{"arch": "unet", "model": "image super-resolution model", "dataset": "photos of plants, animals and fungi (iNaturalist)", "train_examples": 155796, "image_size": 32, "crop_scale_min": 0.5, "horizontal_flip": true, "task": "super_resolution", "loss": "l1", "scale": 2, "norm": "groupnorm", "activation": "gelu", "weight_standardization": false, "widths": [64, 128, 192, 256], "blocks_per_level": 2, "block": "bottleneck", "attention": false, "upsampling": "nearest_conv", "init": "torch_default", "residual_init": "zero_last", "optimizer": "muon", "muon_scale": "match_rms_adamw", "lr": 0.0078, "momentum": 0.95, "nesterov": true, "orthogonalizer": "polar_express", "adamw_lr_other_params": 0.0022, "grad_clip": 0.5, "steps": 12400, "batch_size": 256, "epochs": 20.4, "lr_schedule": "cosine", "final_lr_fraction": 0, "warmup_steps": 2480, "weight_decay": 0.1, "adamw_weight_decay_other_params": 0}
Rows from block 10, named by matrix and row number. Each number is 128 + 24 x the weight over its row's rms, rounded and kept within 0 to 255. All counts start at 0. Numbers have three digits each.
# convs1: 3x3 conv (model.decb.1.0.convs.1.weight, 64x64x3x3), inputs 48-55, a 3x3 kernel for each
convs1.0:136106142128152135145164105128122103126152102159142096115148143100157139128135165147141112161092141128125144136131131109129185135127142141094171139084134116155138114126115116158081109097105111134090154137131113174151
convs1.1:171143152127150107191111117119132136089164157117143144129167134200051128119126131154166164127108108126131148126146141107143153128145136114133126121149116109162097114129118153127104150141105142133113144144106092153142
convs1.2:150119089122130146120096155092164120157139127119138113132126126114090046116134108135151161167185162169128144133131122118121133131141150126109138102037095120115140148131121129122129115119122130139099106090125100108123
convs1.3:132101114119190133140155119130144145086128097108108105145100115110168177143136149086098144113164144147113100144129120124133160132126147115135143132066119109127129149095154101195090117177051128070173136090117149143113
convs1.4:122131124135126150130147104126097098177094015147090095135130135106155125119131118148130150160063151140162111115133131117093133132102128151119134153098127129130110124112129141165071123132074119159109158145099165113130
convs1.5:129133160105116131111122164157109102147044109144089108116157133145188071113143119143135121098170126145075158138125114147076105134138104133109109111106144137136162132161098122131163097121159110130147111142163121150110
convs1.6:130128111104147139115097154167178143129117134121135121129138151135113144121143141110074102121185141096093117134112118098050118139145149138114130140088152111139136123103123120089144113122155159094129115122175148163086
convs1.7:143143147132124129145137144134139144117148112137154134137136134135158148140131135104100099096091083107096095134145136132152136123145122123125119112128155125137137132122121129114116129121106141120154125109132127124131
convs1.8:154132134120161135134169147161168140179144115111114111116135168144129149147127126120121133105073129109131130158142133168096124138113150154173126191103097175142131134136124169142088139143109125118113139155086113113134
convs1.9:131131120129060144117158106123103112108126092116105126131129155092131135108152142153144125108228106102161110107145136128127137134113117129124097113125089112116117133121103131156029087152115135140102131129096130108136
convs1.10:118122133205155071053149189114119144132110148134118123103110131123067033136141184162119112125078134151140128140106122106116107139134147144129097140146164078125161127094134140135149128125116130139134088083093160125101
convs1.11:118096163165136151139108119121111120128128136144103117145105109139038108125114152116127147101126097136127121122126126099094137135142123139122107110107159104120113131102126133137142107126123155129135134156101151097142
convs1.12:122136140126152118156137121105126136135111085139133132137128145141135134134134138101123128163055082098138089122133124108123110107130125143131139157131099147145134136115124197125105156125076120149132139135122129133126
convs1.13:127159140132122130127137128127134119114151098088116099119084129114038128120124129167191140162197141143122168121123163150145151127118120089101112082138125108117133152129109141136104121141096110129101145086087106117126
convs1.14:118151151109118138120131141104083122117081102093105101122115108127142113127110109124141150140147171126159122099126086127166083094118095129117077097114103127102139126112128122116127117108129128129162096095146096132119
convs1.15:128095128160174153166130155108104099108098101131124128125161122141118142134122136121105124119086102122123141141133151140118103146122110116143135146081122130152141144117132136112124122123098132114138132119154123135143
convs1.16:130153089139162132145168124104121137103150130109131141114145112136080194149139140123151119080164129118131131119156109113110152106119129140090150151038138167091107124153137141092122144168123133088124110105156128090126
convs1.17:140110113140164158169175146115158132132150082126169099148134121135176145142128117136161140124074120176139125128127155101168165146174165128169146144147160144167124128131125097130122152098106087137115145134148109106135
convs1.18:119137136126123133126108146112123165050156166103137162140126106151105146127116117125117121061194102106113147130143118144111126138134114139138134138080149119155139121108135109079141099142139146130120141135101141134103
convs1.19:126151119132083096100131136115118128147115145147132119137151149108172119143140119128102116124099107160121132135114140147101146150132115123131125129149154131121110132089103141087135121093144135181101146083157155128153
convs1.20:128096113138156140112126135111126126118121095120104118132137144137136129129133126123185139129080112140178134126100105118093130137117134114136128129061123150163150127110135126116134116101106110118134113125120148135128
convs1.21:138151135133132130144143123108116127145135169134124105142115106141123129114097139113114095115091090141131119125135114133163108159134147122157135133178157112067122125095134137082103143136119148119135102091137113126138
convs1.22:116122145151134108144126132129154129143119105158169135135124135135123140107117140119121124112086094125093124134113147120074095167093163122149102138132132140104147128118118098107148113144123110107131124082128158141141
convs1.23:151150133145143126095117160123142151133148142139122131151115105146202080108152124121070127111118147116118131105146124133156124148122124074154116125121126131139133166140112169127115098112152113089110120071112123094119
convs1.24:115118146133103103113127163107111143101082172115106153146136080122173022124101126132119150142132171135147133123100139103051140141153126145109122123148097104103131125123123112132162139112149125112135132157120126087148
convs1.25:135100101123093141088099136121148128159104105141108102125088120032140197123130153101122119169096124157140124119130141188119145147110138132145117116120144120154156140115136145072103137137123131143120098150108116136104
convs1.26:134136186087145158121069165103133117101156182105148128138124134132133107144128120127163115138076103116071102130194155143136114146136148126154111139154197138142174112135138131119178134104117123132128115136140117175128
convs1.27:146090141149143032175133143104093139163131097104140132167135129081124112115140150135130138131096121135132133112125136139081159146140129145146130099124142134118094175156134107109137143127119127121103123115091092106139
convs1.28:119143165135088157082147123114098125099100129123142136131104152126225085109064120126140129118136125159155142122122136142083134122178114132139118115153120127066119100105130161151104094124133115143162137087152128130143
convs1.29:128143117128135148154086118116108134133187156129136114120137150184109255118123140108157112145160193131120142095121136120172191091136116122145145139111179157143145123139102144136117142089156143101121120092112156112119
convs1.30:151150110113118088147124144113121107156128136108155119129140148096090191137136101129113103141109122144129120136115126124123137122153144119128145117090118122124075120132096113132074114129123140118113130187151103119113
convs1.31:130135110141142139114133136139132128121118142121110107122141107105092076136114130139136100112130114117117124159138095135210137103123149128107132126123107121137131127121154116071138118072126126119134142149139120127137
convs1.32:124167132115138122163137125128099104100130109112143156127130165126164230116130077139104125104152164125094098129127137114110183129156111128118142134165103124104118137139138128156102152122073107136130150098140102117143
convs1.33:135162129105125117128103156125120116158149177133161131123150153116174143128125124129120125128092161135145144152152149141060128136112116127147125120188150128164130126128099097094159123115162117152150144051195127159128
convs1.34:145092144070155095153094148149109135130096159124151148106146138134173093132146134128157165109147139124168111145122131156125117106140102141090112172072146159016168087084123098086123110069121076101119145133136133158128
convs1.35:141172157124120098141146155106096103134121147136117148113114120133108079142141151122135121165202127140155112127136128125126129135135149125121102097105122125115135140137131139109153162149169128123158111075154128092145
convs1.36:130123127123113105149157137144167165138114096105062116125141138139132116126137141123134126103064112108193110114120142118076117132121119132139143122100116123144110108111132128101115146143109144132126149131104127087131
convs1.37:122133131162161137103144119114135106109085098123129141100115128184148071103155180133164116090121156148088136126145144129114122140118140125127137162162097121162135111120138139122109114129137135137134110093163171121114
convs1.38:131112111145150077142101110115119089113118063123132101116087116116047176132107162148145131149164177136166129142166139124185129122146141155148130144076114131065195151105117140113149128117103150119121132121109099137147
convs1.39:093100113137138130132130131098100138133081111117061116138087116128112111111123102123162141177133159156157157110109140119140134124133119116108115126145106135134127124102123140141145141115110143086092128110122129120131
convs1.40:136123075186156216087129161152129120133111126125100118143177148132076082117127141117089117121104119131139118147146116111104145152159137136133152152101084077107146127138129130102110113146131176127092070117143165120115
convs1.41:126081138145149109100113139103132141139182092160130131125132142135098074095135140114129168139209177141116139124136145190168148141158111126144124159136130153143137153148121106147130084149140103098168137110133149144124
convs1.42:126150148123119138168180111114077127159142130171151128143143129171059144115141126110102106129087111122135106120134123141116130122173129123131116156162110122089109101128139179115136146107149149123139131085119131072121
convs1.43:129117112124092101144129121130103110157169151155109142119102082133154221127129126111050084128100138154149139124142099111089192115114139129145125113094162152158130114116119098130130124118123111124141139098123139125137
convs1.44:111103147149128086126139134133145113132168115138142139113083126127033199140136148130128138136108108125146122121127124118137147135165177129124115112092148133104146161127118139131123102145123104103150104185118144120089
convs1.45:130124129111143196123133075130107115111108128121122091119117128136148126116136140135146105137151136149126167121131138133143116115080128161140146123104092113132127151161126119154138119084138113114107135193160091062103
convs1.46:125085098097123142155148116137109118089134173118200142123138150112102129139118139126076111085136120121064124149127136140132129125145147133149162122121131127100125121147117087144090099145136129116085128208147077102106
convs1.47:129123118114156143163093120123156125169114118132117112120157132179071086135120127120137107132146150114082111135133117132116132128128138110125118116076091133122147120103123133128165148147168148123125144127180118180124
convs1.48:131142110113086116112112148131127123147105150132126137123094115147101103116123111123126123124161115119133130125117135128255121128093111124128112104137098102143135131106114128128141137123119130096118117072113133088135
convs1.49:117134150090150131131156150142119135145132086154110135145100111151094122138135127106138136139143126105143136128111128163103134121138111144082106168075144164118123161080143157119147167121150149123143156145160151109107
convs1.50:138146128081111179162151127185119121139110090131132137114127139126100141143116149122104118127127128159200117113117126121116109128152139136152124138141081157123140133127141125152101148128123120149095137137136126165106
convs1.51:107167151133146122143123093130146143141119139134133107103134145139085043137131133157176120137067148119144150132159121129070145114102120121130143112081093136135139099136115112133134138122145130154141115127145114107126
convs1.52:139134132144151116139121144126113129097095159132118134131144135107182052142107077130153100103087195137127120119164121120116175125112147133110124144107098168113094127198137129133120132122127108114103133073138144124151
convs1.53:106147116092145146132135149118138136107132138135136114119136153130103122127145144116092114126087123120124116141116151118056127150136146143093118127146123097181123104110105117103110127106090123131111127158116117165117
convs1.54:126077112119137089117156140138087091120171133100141117142091118150140114149151159104074136106157099128176120109145130095157124111132139141155117125126156127136134137111135122086129134105131159055143085081089141076133
convs1.55:126152098164165083092107117113094112114115113157156144132154118119110198133143117113116113105125124155162155123094107117118131139095112122126127143167140112090088134129140147062097147139151132121151098086129154142145
convs1.56:112120152116116149148118123135151157113117118112136126126140135124135111135129146155157152115113128100065105118091124107111111131147135133137120106140124130101125144133120108103137133105098117113123128144123125124157
convs1.57:110087102145152128113074104123174177120100077105088138112135101137151212114125099123153133112158121112102116115143108136115166127111147127164158073043090126109104102085148152108088129148134119140148132113094124164139
convs1.58:097097173119118142164146107110141135136093117108118136089075131140202135130126122123199141124076111129097142110151138157086128124109113131123109121108117133105140132129139135122160129129143137113135168097094076073136
convs1.59:129132157136100143094070117142134130111167121153137130126113149140145132151163124147120141110105122159135112154107140089130167165146174133143134137159155092102125132142147130127147110144142119161149129078131164186097
convs1.60:140111106129105096118117111117121107086140092088149114146130135152059093140110128123141141079079126107171112131083121132014146129106121134123124151116133130128120155121130138108111123127086154144155131151115129169130
convs1.61:138177163154121061118102137148160150120109100113105125136133119145084170120122115133169141120090107116125116146137130122139153112104136139121125112154166094094101131143130113081128121132105142156157135081113141137110
convs1.62:129115143134123172096176114144160152148146165133177118130116120146160098126136134128152115152141141137131120143152130175100145143142142121149150125157113151151153132117145125175136100137124122139135141111084127071103
convs1.63:139127140118105110124126106109107124192084112151143126138167107047165156130072129131126151182098103133139115137131131216105119116151147141107132116130144110055134129131134128130131158121126125112121136113109137124116