config = dict(
    image_size=32,
    block='bottleneck',
    upsampling='nearest_conv',
    max_steps=12400,
)
Rows from block 9 of a small image super-resolution model, named by matrix and row number. Rows with one number belong to one channel. Each number is 128 + 24 x the weight over its row's rms, rounded and kept within 0 to 255. All counts start at 0.
After each channel's rows are labels from the 100 images, of 14848, where the channel reaches its highest value: "top examples" is what is common among them. Only what is clearly more common there than usual is listed. The data: photos of plants, animals and fungi (iNaturalist). In brackets: how many of the 100.
# convs1: 3x3 conv (model.decb.0.1.convs.1.weight, 96x96x3x3, each kernel summed), inputs 0-95
# convs2: expand pointwise conv (model.decb.0.1.convs.2.weight, 192x96x1x1, transposed), outputs 0-95

convs1.48 [144 136 128 117  81 132 159 151 125  91 130 128 107 128 148 124 128 115 158 128  88 104 128 134 111 145 178 146  82 127 139 170 131 172 118 158 109 141 137 122  75  95 118 137 132 147 116 102 122 114 118 132 144 134 167  70 108 146 175 110 116  52 154 150 115 165 133 112 134 147 168 100 133 106 140 129 143 165  82 108 130 129 147 147 119 151 105 106 108 152 137 125 108 133 132 132]
convs2.48 [148 155 135 135 131 135  91  95 108 131 173 117 121 129 139 113 128 132 135  90 137 120 166 116 130 145  82 107  98 132 101 161 110 119 128  96 166  93 176 193 123 133 155 143 132 123 129 107 148 129 153  98 111 123 124 157 118 166 151 127 148 153 106 133 142 150 150 117 143 104  85 113 111 103 120 173 110 113 151 137 132 140 149 111 122  89 116 112 110 133 118 122 149 140 173 125]
top examples: phylum Chordata (93); class Aves (91); order Anseriformes (32); family: Anatidae (32)

convs1.4 [133 117 127 112 140 137 112 111 125 115 117  85  99  94 172 137 101 119 131 114 147 138 130 133 105 112 105 112 104 100 104 126  91 109 183 140 111  94 115 138 127  71  88 124 118 133 132 139 157 124 115 118 119  91  87 106 108 108 196 128 156  90 113 102 161 140 141 119 116  83 119  77 125 121  93 120  68 115 119  96 136 115 108 100 127 141 136 116 107 137 127 127  76 132 140 133]
convs2.4 [114 162 113  90 119 170 118 157 159 136  95 118 121 109 124 155 128 134 162 115  99 142 115 128 118 151 123 125  92 148 144 116 114  97 146 151 155 110 127 203 112 141 120 149  91  89 140 124 150 202 194 126 116 173 152 116 165 126 120 117 135 160 135 127 101 122 161 106 147 116 136 178  94 111 126 115 130 139 118 122 141 174 122 125 120 131 184 133 159 102 132 156 129 140 117 145]
top examples: order Passeriformes (61)

convs1.5 [128 137 122 103 139 121 111 122 136 114 120 119  81 131  97 121 108 115 124 133 115  98 104 138 124  87 106 106 136 126 113 119 135 113 133 170 138  86 147 128 171 185 108 182 126 112 128 130 125 115 141  73 126 172 136 116 145 135 121 139  97 176 175 104  99 133 140 133 137 145 106 120 120 110 107 113 125 150 133 127 127 118 127 132 115  39  68 114 114  79 114 142 142 122  96 139]
convs2.5 [101 128 130 136 133 157 142 131 114 133 151 120 131 109 123 123 146 122 126 100 109 151 122 150 127 156 140 144 155 135 132 145 151 128 118 140 121 128 119 109 145 114 146 160 153 121 149 123 145  69 115 141 125  99  93  87  95 137 131 145 132 116 171 189 163 121  49  83  97 102 138 184 134 145 130 126 160 169 162 139 101  63  68 155 139 125 124 145 148 123 101 142 119 139  75  86]
top examples: class Aves (96); phylum Chordata (96)

convs1.30 [ 58 127  93 140 124 142 143 136 114 136 112 110 100 130 108 119 124 124 158 120 111 135  94 103  99 131 138 126 124 166 111 156  88 182 168 134 124 134 131 146 123 134 154 117 125 131 133 145 147 130 165 130 170 104 119 143 141 136 147 140 101 152 126  80 149 170 113 148 134 125 130 113  97 105 117 111 149 115  67  75 128 136 140 162 124 110  98 114 110  64 145 133 158  89 114  97]
convs2.30 [108 116 154 137 114 134 130 111 148 102  93  90 113 115 148  82 140 111 168 126 137 138 122  90 123 110 121  94 128 121 138 162 156 137 147 141 130  78 107  93 131 110  99 155 160 119 100 139 142  37 161 124 138 130 109 113 130 123 115 155 165 126 143 138  47 141 125 139 128 107 138 117 130 163 147 107 105 101  63 100 148 178 125 126 139 137 163 136 119 118  99 121 108 114 107 155]
top examples: phylum Chordata (94); class Aves (93); order Anseriformes (40); family: Anatidae (40)

convs1.92 [218 127 152 140  83 133 143 130 134 100 128 117 107 139 153 195 136 114 132 132 129 128 121 167 107 122  85 162  95 133 126 101  95  48 156 139 133 135 136 153  85 149 131  96 111 110 125 108 148 169 123 141 110 120 167 133 135 142 122 117 157 112  90 127 101 119 163 136 136 128 140  80 153 133 126 131 101 122 129 104 154 132 120 106 140 121 127 125 110 131 108 132 124 150 144 124]
convs2.92 [148  81 155 174 137 135 108 151 133 109  97 157 121 156 135  94 154 152 115 118 131 134 135 141 118  87 146 114 132 151 158 160 114 117 143 136 202 156 151 156 139 126 125 150  95 115 132 118 103 136  80 104  78  84  67 105 104 135 114 114 129 124 132 124  98 111 116 157 133 148 136 130 154 116 131 132 136 123 121 105 124 145  95 114 148 124  82 133 107 134  90  81 113 123 138 129]
top examples: phylum Tracheophyta (27); kingdom Plantae (27)

convs1.26 [158 100 136  81 134 135 127 121 144 136 120 152 141 137 124 115 125 160 109 122 105 122 178 157 107 158 121 145 162 139 133 147 117 131 122 146 149 141 118 134 176  77 142 183 140 109 150 105 112 132 116  98 126 149 118 144 143 156 112  99 182 121 142 131 115  76 112  92 126 194 155 136  91 102 128 202 121 137 112 142 127 132 111 145 121 128 124 144 127 119  97 171 130  95 111 130]
convs2.26 [108 130 147 131 102 116 139 129 142 119 103 140 110 128 115  92 155 122 130 151 147 126 131 142 132 124 102 119 128 109 132  90  97 130 123 133 190 153 168 108 147 107  78  90  70 125 138 160 136  95 127  79 195 134 146 116 146 149 129 135 159 157 138 139  89  84 114  86 159 127 170 169 144 144 130 118 158 105 138 121 150 123 154 132 115 132 161 115 125 131  90 116 143  98 148 103]
top examples: phylum Chordata (96); class Aves (95)

convs1.16 [157 114 119 114 114 136 132 123  92 113 140 130 146 109 127 134  78 107 110 109 159 122  72 152 133  91 127 110 116 101 134 107  76  83 105 180 121 119 118 138 117 112 107 148 156 145 131  69 110 121 133 135  98  82 109 122  83 150 116 132 140 113  95 137 109  97 116 143 123  97 143 113 116 119  96 147 112 133  91 121 149 117 107 132 128  65  83 118 146  81  98 120 120 114 138 151]
convs2.16 [ 96 105 133 137  83 106 130 107 177 150 150 120 135 131 151 129 146 152 125 145 111 141 106 145 128  93 175 128 132 104 112  97 137 107 154 168  90  96 126 163 149 162 118 144 128 146 143 113 141 146 173 147  96 129 109  93 109 126 117 123 107  85 123 131 141 143 157 138 124 139  87 125 149 127 149  85 153 186 145 108 118 160 117 162 149 132 110 134 137 131 134 127 130  81 134 179]
top examples: order Anseriformes (32); family: Anatidae (32)

convs1.77 [147 145 159 128  78 117 150 130 142 107 143 129 128 145 107 129 152  66 108 123 103 155  75 138 136  73  79 130 113 132 141 121 119 147 112 105  90 114 137 151 153 140 134 115 146 134 139 121 124 153 180 157 109 102 118 110 174 134 127 137 174  84 105 117 124 134 122 127 124  61 135 130 115  95 121 106 125 152 158 178 134 146 143 133 132  84 148 131 112 124 100 153 108 149 111 118]
convs2.77 [130 146 133 101 122 135 128 127  81 123 123 171 122 102  94 121 117 122 127 125 141 142 123 158  77 101 125 113 131 123 132 102 156 124 120 169 157 149 117 148  91  73  97 100 110  91  90 106 129 151 108  79 127 126  95 111 104 141 160 111  67 148 113 123 159  91 113 133 133 151 150  83 116 114 176 138 137 111 106 129 183 126 128  96 152  86 114 107 119 126 147 114  94 120 126 122]
top examples: class Aves (83); order Passeriformes (55)

convs1.49 [105 144 116 127 152 167 123 125 134 107 102 114 132 138 101 157 110 108 145 111 105 123 137 119  83 108 136 124  87 109 131 159 132 190 111 120 132 146 119 134  57 132 138  87 157 133 158 140 133 163 192 127 159 124 155  82  91 117 169 116 113 107 154 136 113 145 125  96 127 121 125  85 113 122 117 109 139 174  94  89 142 136 111 131 124 152 111 120 104 143 110 106  96  92 135 131]
convs2.49 [156 152 146 123 143 139 127 120 115 154 173 102 107 153 174 139  98 168 133 125 114 127 121 133 130 122 146 120 105 128 105 158 165 178 160 147 112  77  78 149 107 159 183 126 136 119 114 115 142 135 135 103 140 132 107 142 152 125 133 153 116 152 121 104 109 144 148 108 131 141 116 100 127 125 141 104 163 132 120 126 117 129 149 151 156 137 104 150 106 130 101 149 133 136 135 115]
top examples: order Anseriformes (32); family: Anatidae (32)

convs1.29 [135 102 151 160 128 146 175 116 128 151 118 156 152 104 162 151 123 104 131 134 145 144 131 140 129 128 142 114 120 125 115 154 157 178  92 153  75 120  99 136 139 188 132 152 174 141 110 104 147 130 113 115 144 126 110 111 105 116 116 193  82 119 116 116 138 148 143 163 160 169 145 143 148  97 120 162 119 117 186 110 178 128 122 119 139 119 142 134 150 145 153 152 116 121 152 144]
convs2.29 [159 136 130 153 109 101  96 133 111 141  91 145  75 116 141 155 175 115  85  66 137 151  96 124 134 139 111 137 111 136  97 116 116 110 122 144 122 133 172  87 117 122 129 156 153  97  92 133 107 118 151 186 112  83 133 140 105 157 143 143 142 144 121 147 147 147 154 145 131 136 138 156 137 107  96  81 127 151 148 149 152 136 160 105 106 142 108 153 126 133  78 112 127 106 102 116]
top examples: kingdom Plantae (51); phylum Tracheophyta (51); class Magnoliopsida (42)

convs1.73 [ 96 123 133 117 135  94 114 134 111 129 114 151 117 139  94 125 105 148 135  99 135 115 127 113 141 149 149 118 102 146 145 146 120 116 155 220 121 160  98 127 151  83 162 171 143 114 130 124 127 110 151 126 139 105 138 132 106 118  82 112  96 137 116 168 142 102 156 113 113 165 137 137 105 107 120 108 130 128  89 120 144 149 140 195 126 140 149 131 124 132 113 139 191  82 113  95]
convs2.73 [ 87  80 116 160 137 126 133 102 139 116 116 145 150 133 142 150 159  97 132 112 129  71 113 114 140 105  78 128 109 120 165 131 116 139 112 106 116  96 104  42 100 114 145 141 123 102 110  70 148  90 162 124 134 140 211 121 131 131 139 114 154 141 133 139 142 128 122 164 165 115 113 116 169 118  91 137 127 138 126 130 152 119 145 127 163 110 137  97 104 120 135 199 126 111 153 142]
top examples: phylum Chordata (92); class Aves (91)

convs1.52 [142 128 110 120 100 116 128 110 155 167 119 130 148  86 137 115  97 133 153 135 148  96 161 135 125 128 174 107 138 133 143 116 121 143 138 142 106 126  94 123 166 150 138 125 184 113 102 169 173 114 110 164 106 157 159  71 122 121 208 106 100 115 133 134 162 141 138 169 124  84 104 110 176 101 144 153 155 110 143 133 115 123 122 123 103 115 132 135 110 133 146  98 119 129 123 142]
convs2.52 [159 131 122 157 111 115  76 175 141 133 112 176 149 122 156 130 159 120 132  57 156 141 115 131 138 111 117 129 149 159 137 147 147 127 164 124 111 157 161  92 172 137 125 105  99 109 124 134 119 120 135 154 117 120  92 132 127 158 161 151 144 129 146 159 119 148 115 143 161 136 128 126 117 161 144 144 119 135 131  96 123 133  94 130 161  84 126 165 113 216  85 128  97 119 121 136]
top examples: class Aves (84)

convs1.62 [ 61 115  89 112 124 148  70 126 107 132 147 135 133  98 129 119 102 122 123  98 131 110 122  72 110 127 159 127 153 140 100 111  65 105 128 113  97 102 121 129 198  70 128 121 103 102 131 111 151 121 121 120 131 118  67 107  99  94 120  98 142 134 141 103 138 122 148 116 128 111 128  91  93 114 105 140 152 135 118 128 114 134 126 123 137 107  96 121 118 110 128 146  87 134 138 129]
convs2.62 [100  96 140  90 130 100 161 101  98 106  86 115 132 164 150 154 154 131 143 105 100 164 132 130 127 151 140 146 152 114 103 107 112 151 101 162 145 123 151  89 127 117 152  88 115 150 133 119 177 156 119 155 167 106 128 126 157 138 164 125 106  94 123 161 151 125 120 148 120 185 128 121 153 133 117 137 161 109 121 135 111 174 134 117  80 152 136 162 141 133 108 152 129 147 134 108]
top examples: order Passeriformes (54)

convs1.27 [ 92 146  83 138 112 140 111 142 142  97 140  98 101 142 121 170 143  72 131 114 133 123  97 158 107 137 119 112  90 100 121 117 112 153 122 113 151  97 113 145  99 131 100  94 126 131 140 119 141 137  65 154 135 119 120 153 101  88 105 129  95 148 126  84 126 169 127 118 130 134 116 109 142 113  94 125 109 117  70  58 139 130 128 133 137  91 108 134 139 127 155 150 117 111 144  82]
convs2.27 [154 106 135 162 107 166  89 133 119 127 145 131 119 158 124 184 109 119 139 110 135 115 107  93 160 171 165 113 137 135 112 108 139 151 122 133 123 102 132 156 121 105 156 132 134 155 114 112 106 127 176 127 142 106 125 109 151 172  99 129 132 128 138 143 125 137 117  88 109 121 147 120 153 133 140 142 130 184 141 127 116 159 162 115 117 124 131 149 136 173 127 143 137 115 179 133]
top examples: order Anseriformes (31); family: Anatidae (31)

convs1.59 [126 130 108 111 130 134 117 127 120 160 141 114 160 116 117 129 118 153 144 130 178 130 158  91 105 137 162 135 151 154 118 107 150 148 130  99 145 168 168 148 205 154 121 124 178 120 156 175 116 123  88 146 107 161 114 110 141 169 135 118 150 129 148  89  92 130 130 154 168 137 140 174 138 169 127 136 144 157 122 154 129 134 108 110 143 146 166 114 135 127 118 173 125 110 157 122]
convs2.59 [114 131 148 124 124 153  93 139 147 164 142 161 131 159 187 135 131 180 111 136 119 124 108 132 111 134 106 126 110  94 128 163 145 111 152 128 116 156 115  77 128 153 128 116 112 101 115 160 148 104 132 176 130 105 134 160 133 121 146 159 124 140 158 150 148 140 133 123 105 152 100 134 121 111 151 135 154 148 133 104  85 123  85 150 147 114 142 153 158 139 102 105 180 148 126 155]
top examples: phylum Chordata (94); class Aves (93); order Anseriformes (25); family: Anatidae (25)

convs1.93 [ 47 134  68 139 172 152  93 126 152 152 118 107 134 109 106 116 131 127 146 129 140 120 108  99 123 148 137 129 138 135 132 139 133 142 158 128 104 145 121 104 129 146 125 144 142 124 127 164 141 133 104 122 126 140 141 119  81 121 160 144  60 187 178  87  98 127 103 135 120 168 114 128 116 125 136 132 144 108  89 109 133 139 157 151 128 148 148 137 139 129 131 196 137 144 106 120]
convs2.93 [ 74 125 170 203 146 111 203 162 166 156 141 143  90 154 138 125 173 132 121 114 134 128 120 149 179 123 136 158 153 102 121 123  87 121 127 116 119 149 163 137 120 152 184 151 142 154 128 166 169 131 150 128 127 103 151  93 149 119 120 142 115 116 154 132 108  90 142 128 168 100 131 127 187 107 145 113 134 128 120 142 167 136 137 127 141 115 143 134 148 121 131 114 166 101  79 112]
top examples: kingdom Plantae (31); phylum Tracheophyta (31); class Magnoliopsida (25)

convs1.3 [ 97 145 109 126 172 148 106 102 142 160 102 109 152 106 137 168 131 125 135 106 134 134 110 143 137 156 132 161 168 134 134  99 145 105 174 126  83 173 116 153 158 130 129 126 178 113 113 204 141 162  92 142 117 111 114 110 146 180 139 126 124 109 108 127 152 138  76 153 114 134 143 129 110 150 115 132 171 113 159 110 144 133 110 132 119 155 151 131 148 134 152 112  94 147 134 155]
convs2.3 [ 98  86 119  91  72 107 132 144 137 141 117 102 165 179 133 139 115 133 138 198 162 107 152 135  97 154 165 131 105 135 147 139 114 128  73 132 126 138 134 194 110 158 125 114  84 113 138 114 143 131  82 104 151 164 129 177 168 141 123 130 108 164 123 173 152 130 144 109 120 126 113 158  99  80 108 122 143 136 115 143 113 159 142 147 108 113 138 130 162 111 169 127 121 104  97 109]
top examples: order Passeriformes (54)

convs1.34 [110 131 155 153 150  98 173 120  74 111 108 156  86 120 140  92 123 138 137 124 158 134 156 136  94 139 124 111 132 135 122 103 126 143 132 132 101 147 122 151 180 127 109 160 161  99  93 152 146 146 156 140 143 120 135  74 165 137 105 126 160 149 148 121 129 126 134 131 109 165 160 125 153 178 119 108 165 131 162 162 145 143 135 124 110 168 140 111 149 148 154  85 103 157 133 170]
convs2.34 [136 105 135 106  99 158 120 137 119 116 118 110 148 135 154 179 128 120 171 101  73 128  87 127 173 113 104 136 137 142 184 108 127 116 146 170  95 164 197 135 159 120 159 125 116 119 119 144 121  95 147 112 113  86 120 147 138 140 160 141 112 105 129  93 105  96 135 109 119 128  95  77 135 128 173 146 178 131 144 102 166 130 140 158 111 116 130 120 117 130 128 129 141 159 122 117]
top examples: class Aves (84)

convs1.58 [129  99 133 124  84  92  46 108 102 139 135 124 125 115 120 101 152  97 131 142 123 136 133  84 101 128 172 147 138 138  95 149 141 141  93 146 141 157 126 129 159 154 119 162 152  96 124  96 116  98  94 130 137 134 121 149 123 136 114 106 107 107 145 123 148 129 119 125 160 177 155 146 127 192 131  78  94 151 109 161 164 106 121 120 138 160 137 133 122 111 107 145 116 134 143 162]
convs2.58 [154 147 161 135 100 141 104 146 105 142  96 128 154 112 138 157 129 140 108 137 134 121 148 118 118 114 105 114 133  74 123 164 101 100  74 125 143  98 119 130 112 121  74 122 158 102 138  95  82 112  60 138 120 108 143  77 113 152 113 126 116 113 138 124  85 124 113 148 116  85  86  98 130 107 108 127 115 152 113  94 132 138 122 110 115 109 118 137 110 144 107  92 124 173  83 103]
top examples: order Anseriformes (25); family: Anatidae (25)

convs1.28 [111 140 143 127 119 172 112 150 149 134 132 114 120 127 144 105 124 182 101 129 151 139 147 126  98 131 175  94 109 156 105 174 148 167 114 111 133 141 100 143 123 161 118 169 171 104 156 113 140 116  98 116 149 117 116 169 123 173 166 130 112 161 139 137 111 131 153 104 134 169 151 103 140 194 118 153 116 119 131 128 109 130 131 140 150 123 109 141 138 127  70 183 143 104 149 126]
convs2.28 [ 99 108 104 166 145 127 132 150 126 146 110 126  81 131  84 139 154 138 151 124 133 124  94 126 131 157 137  99 139  85 113  82  94 116 166  95 117 117 116  62 144 143 160 135 106 137 130 106 112 101 143 155 100 103 153 118 166 137 149 110 141  77 135 171 136 113 150 136 156 133 132 156 168 126 144  89 172 156 150 142 134 109 165  83 137 136 131 139 155 153 108 132 119 108 116  95]
top examples: phylum Chordata (93); class Aves (87); order Anseriformes (38); family: Anatidae (38)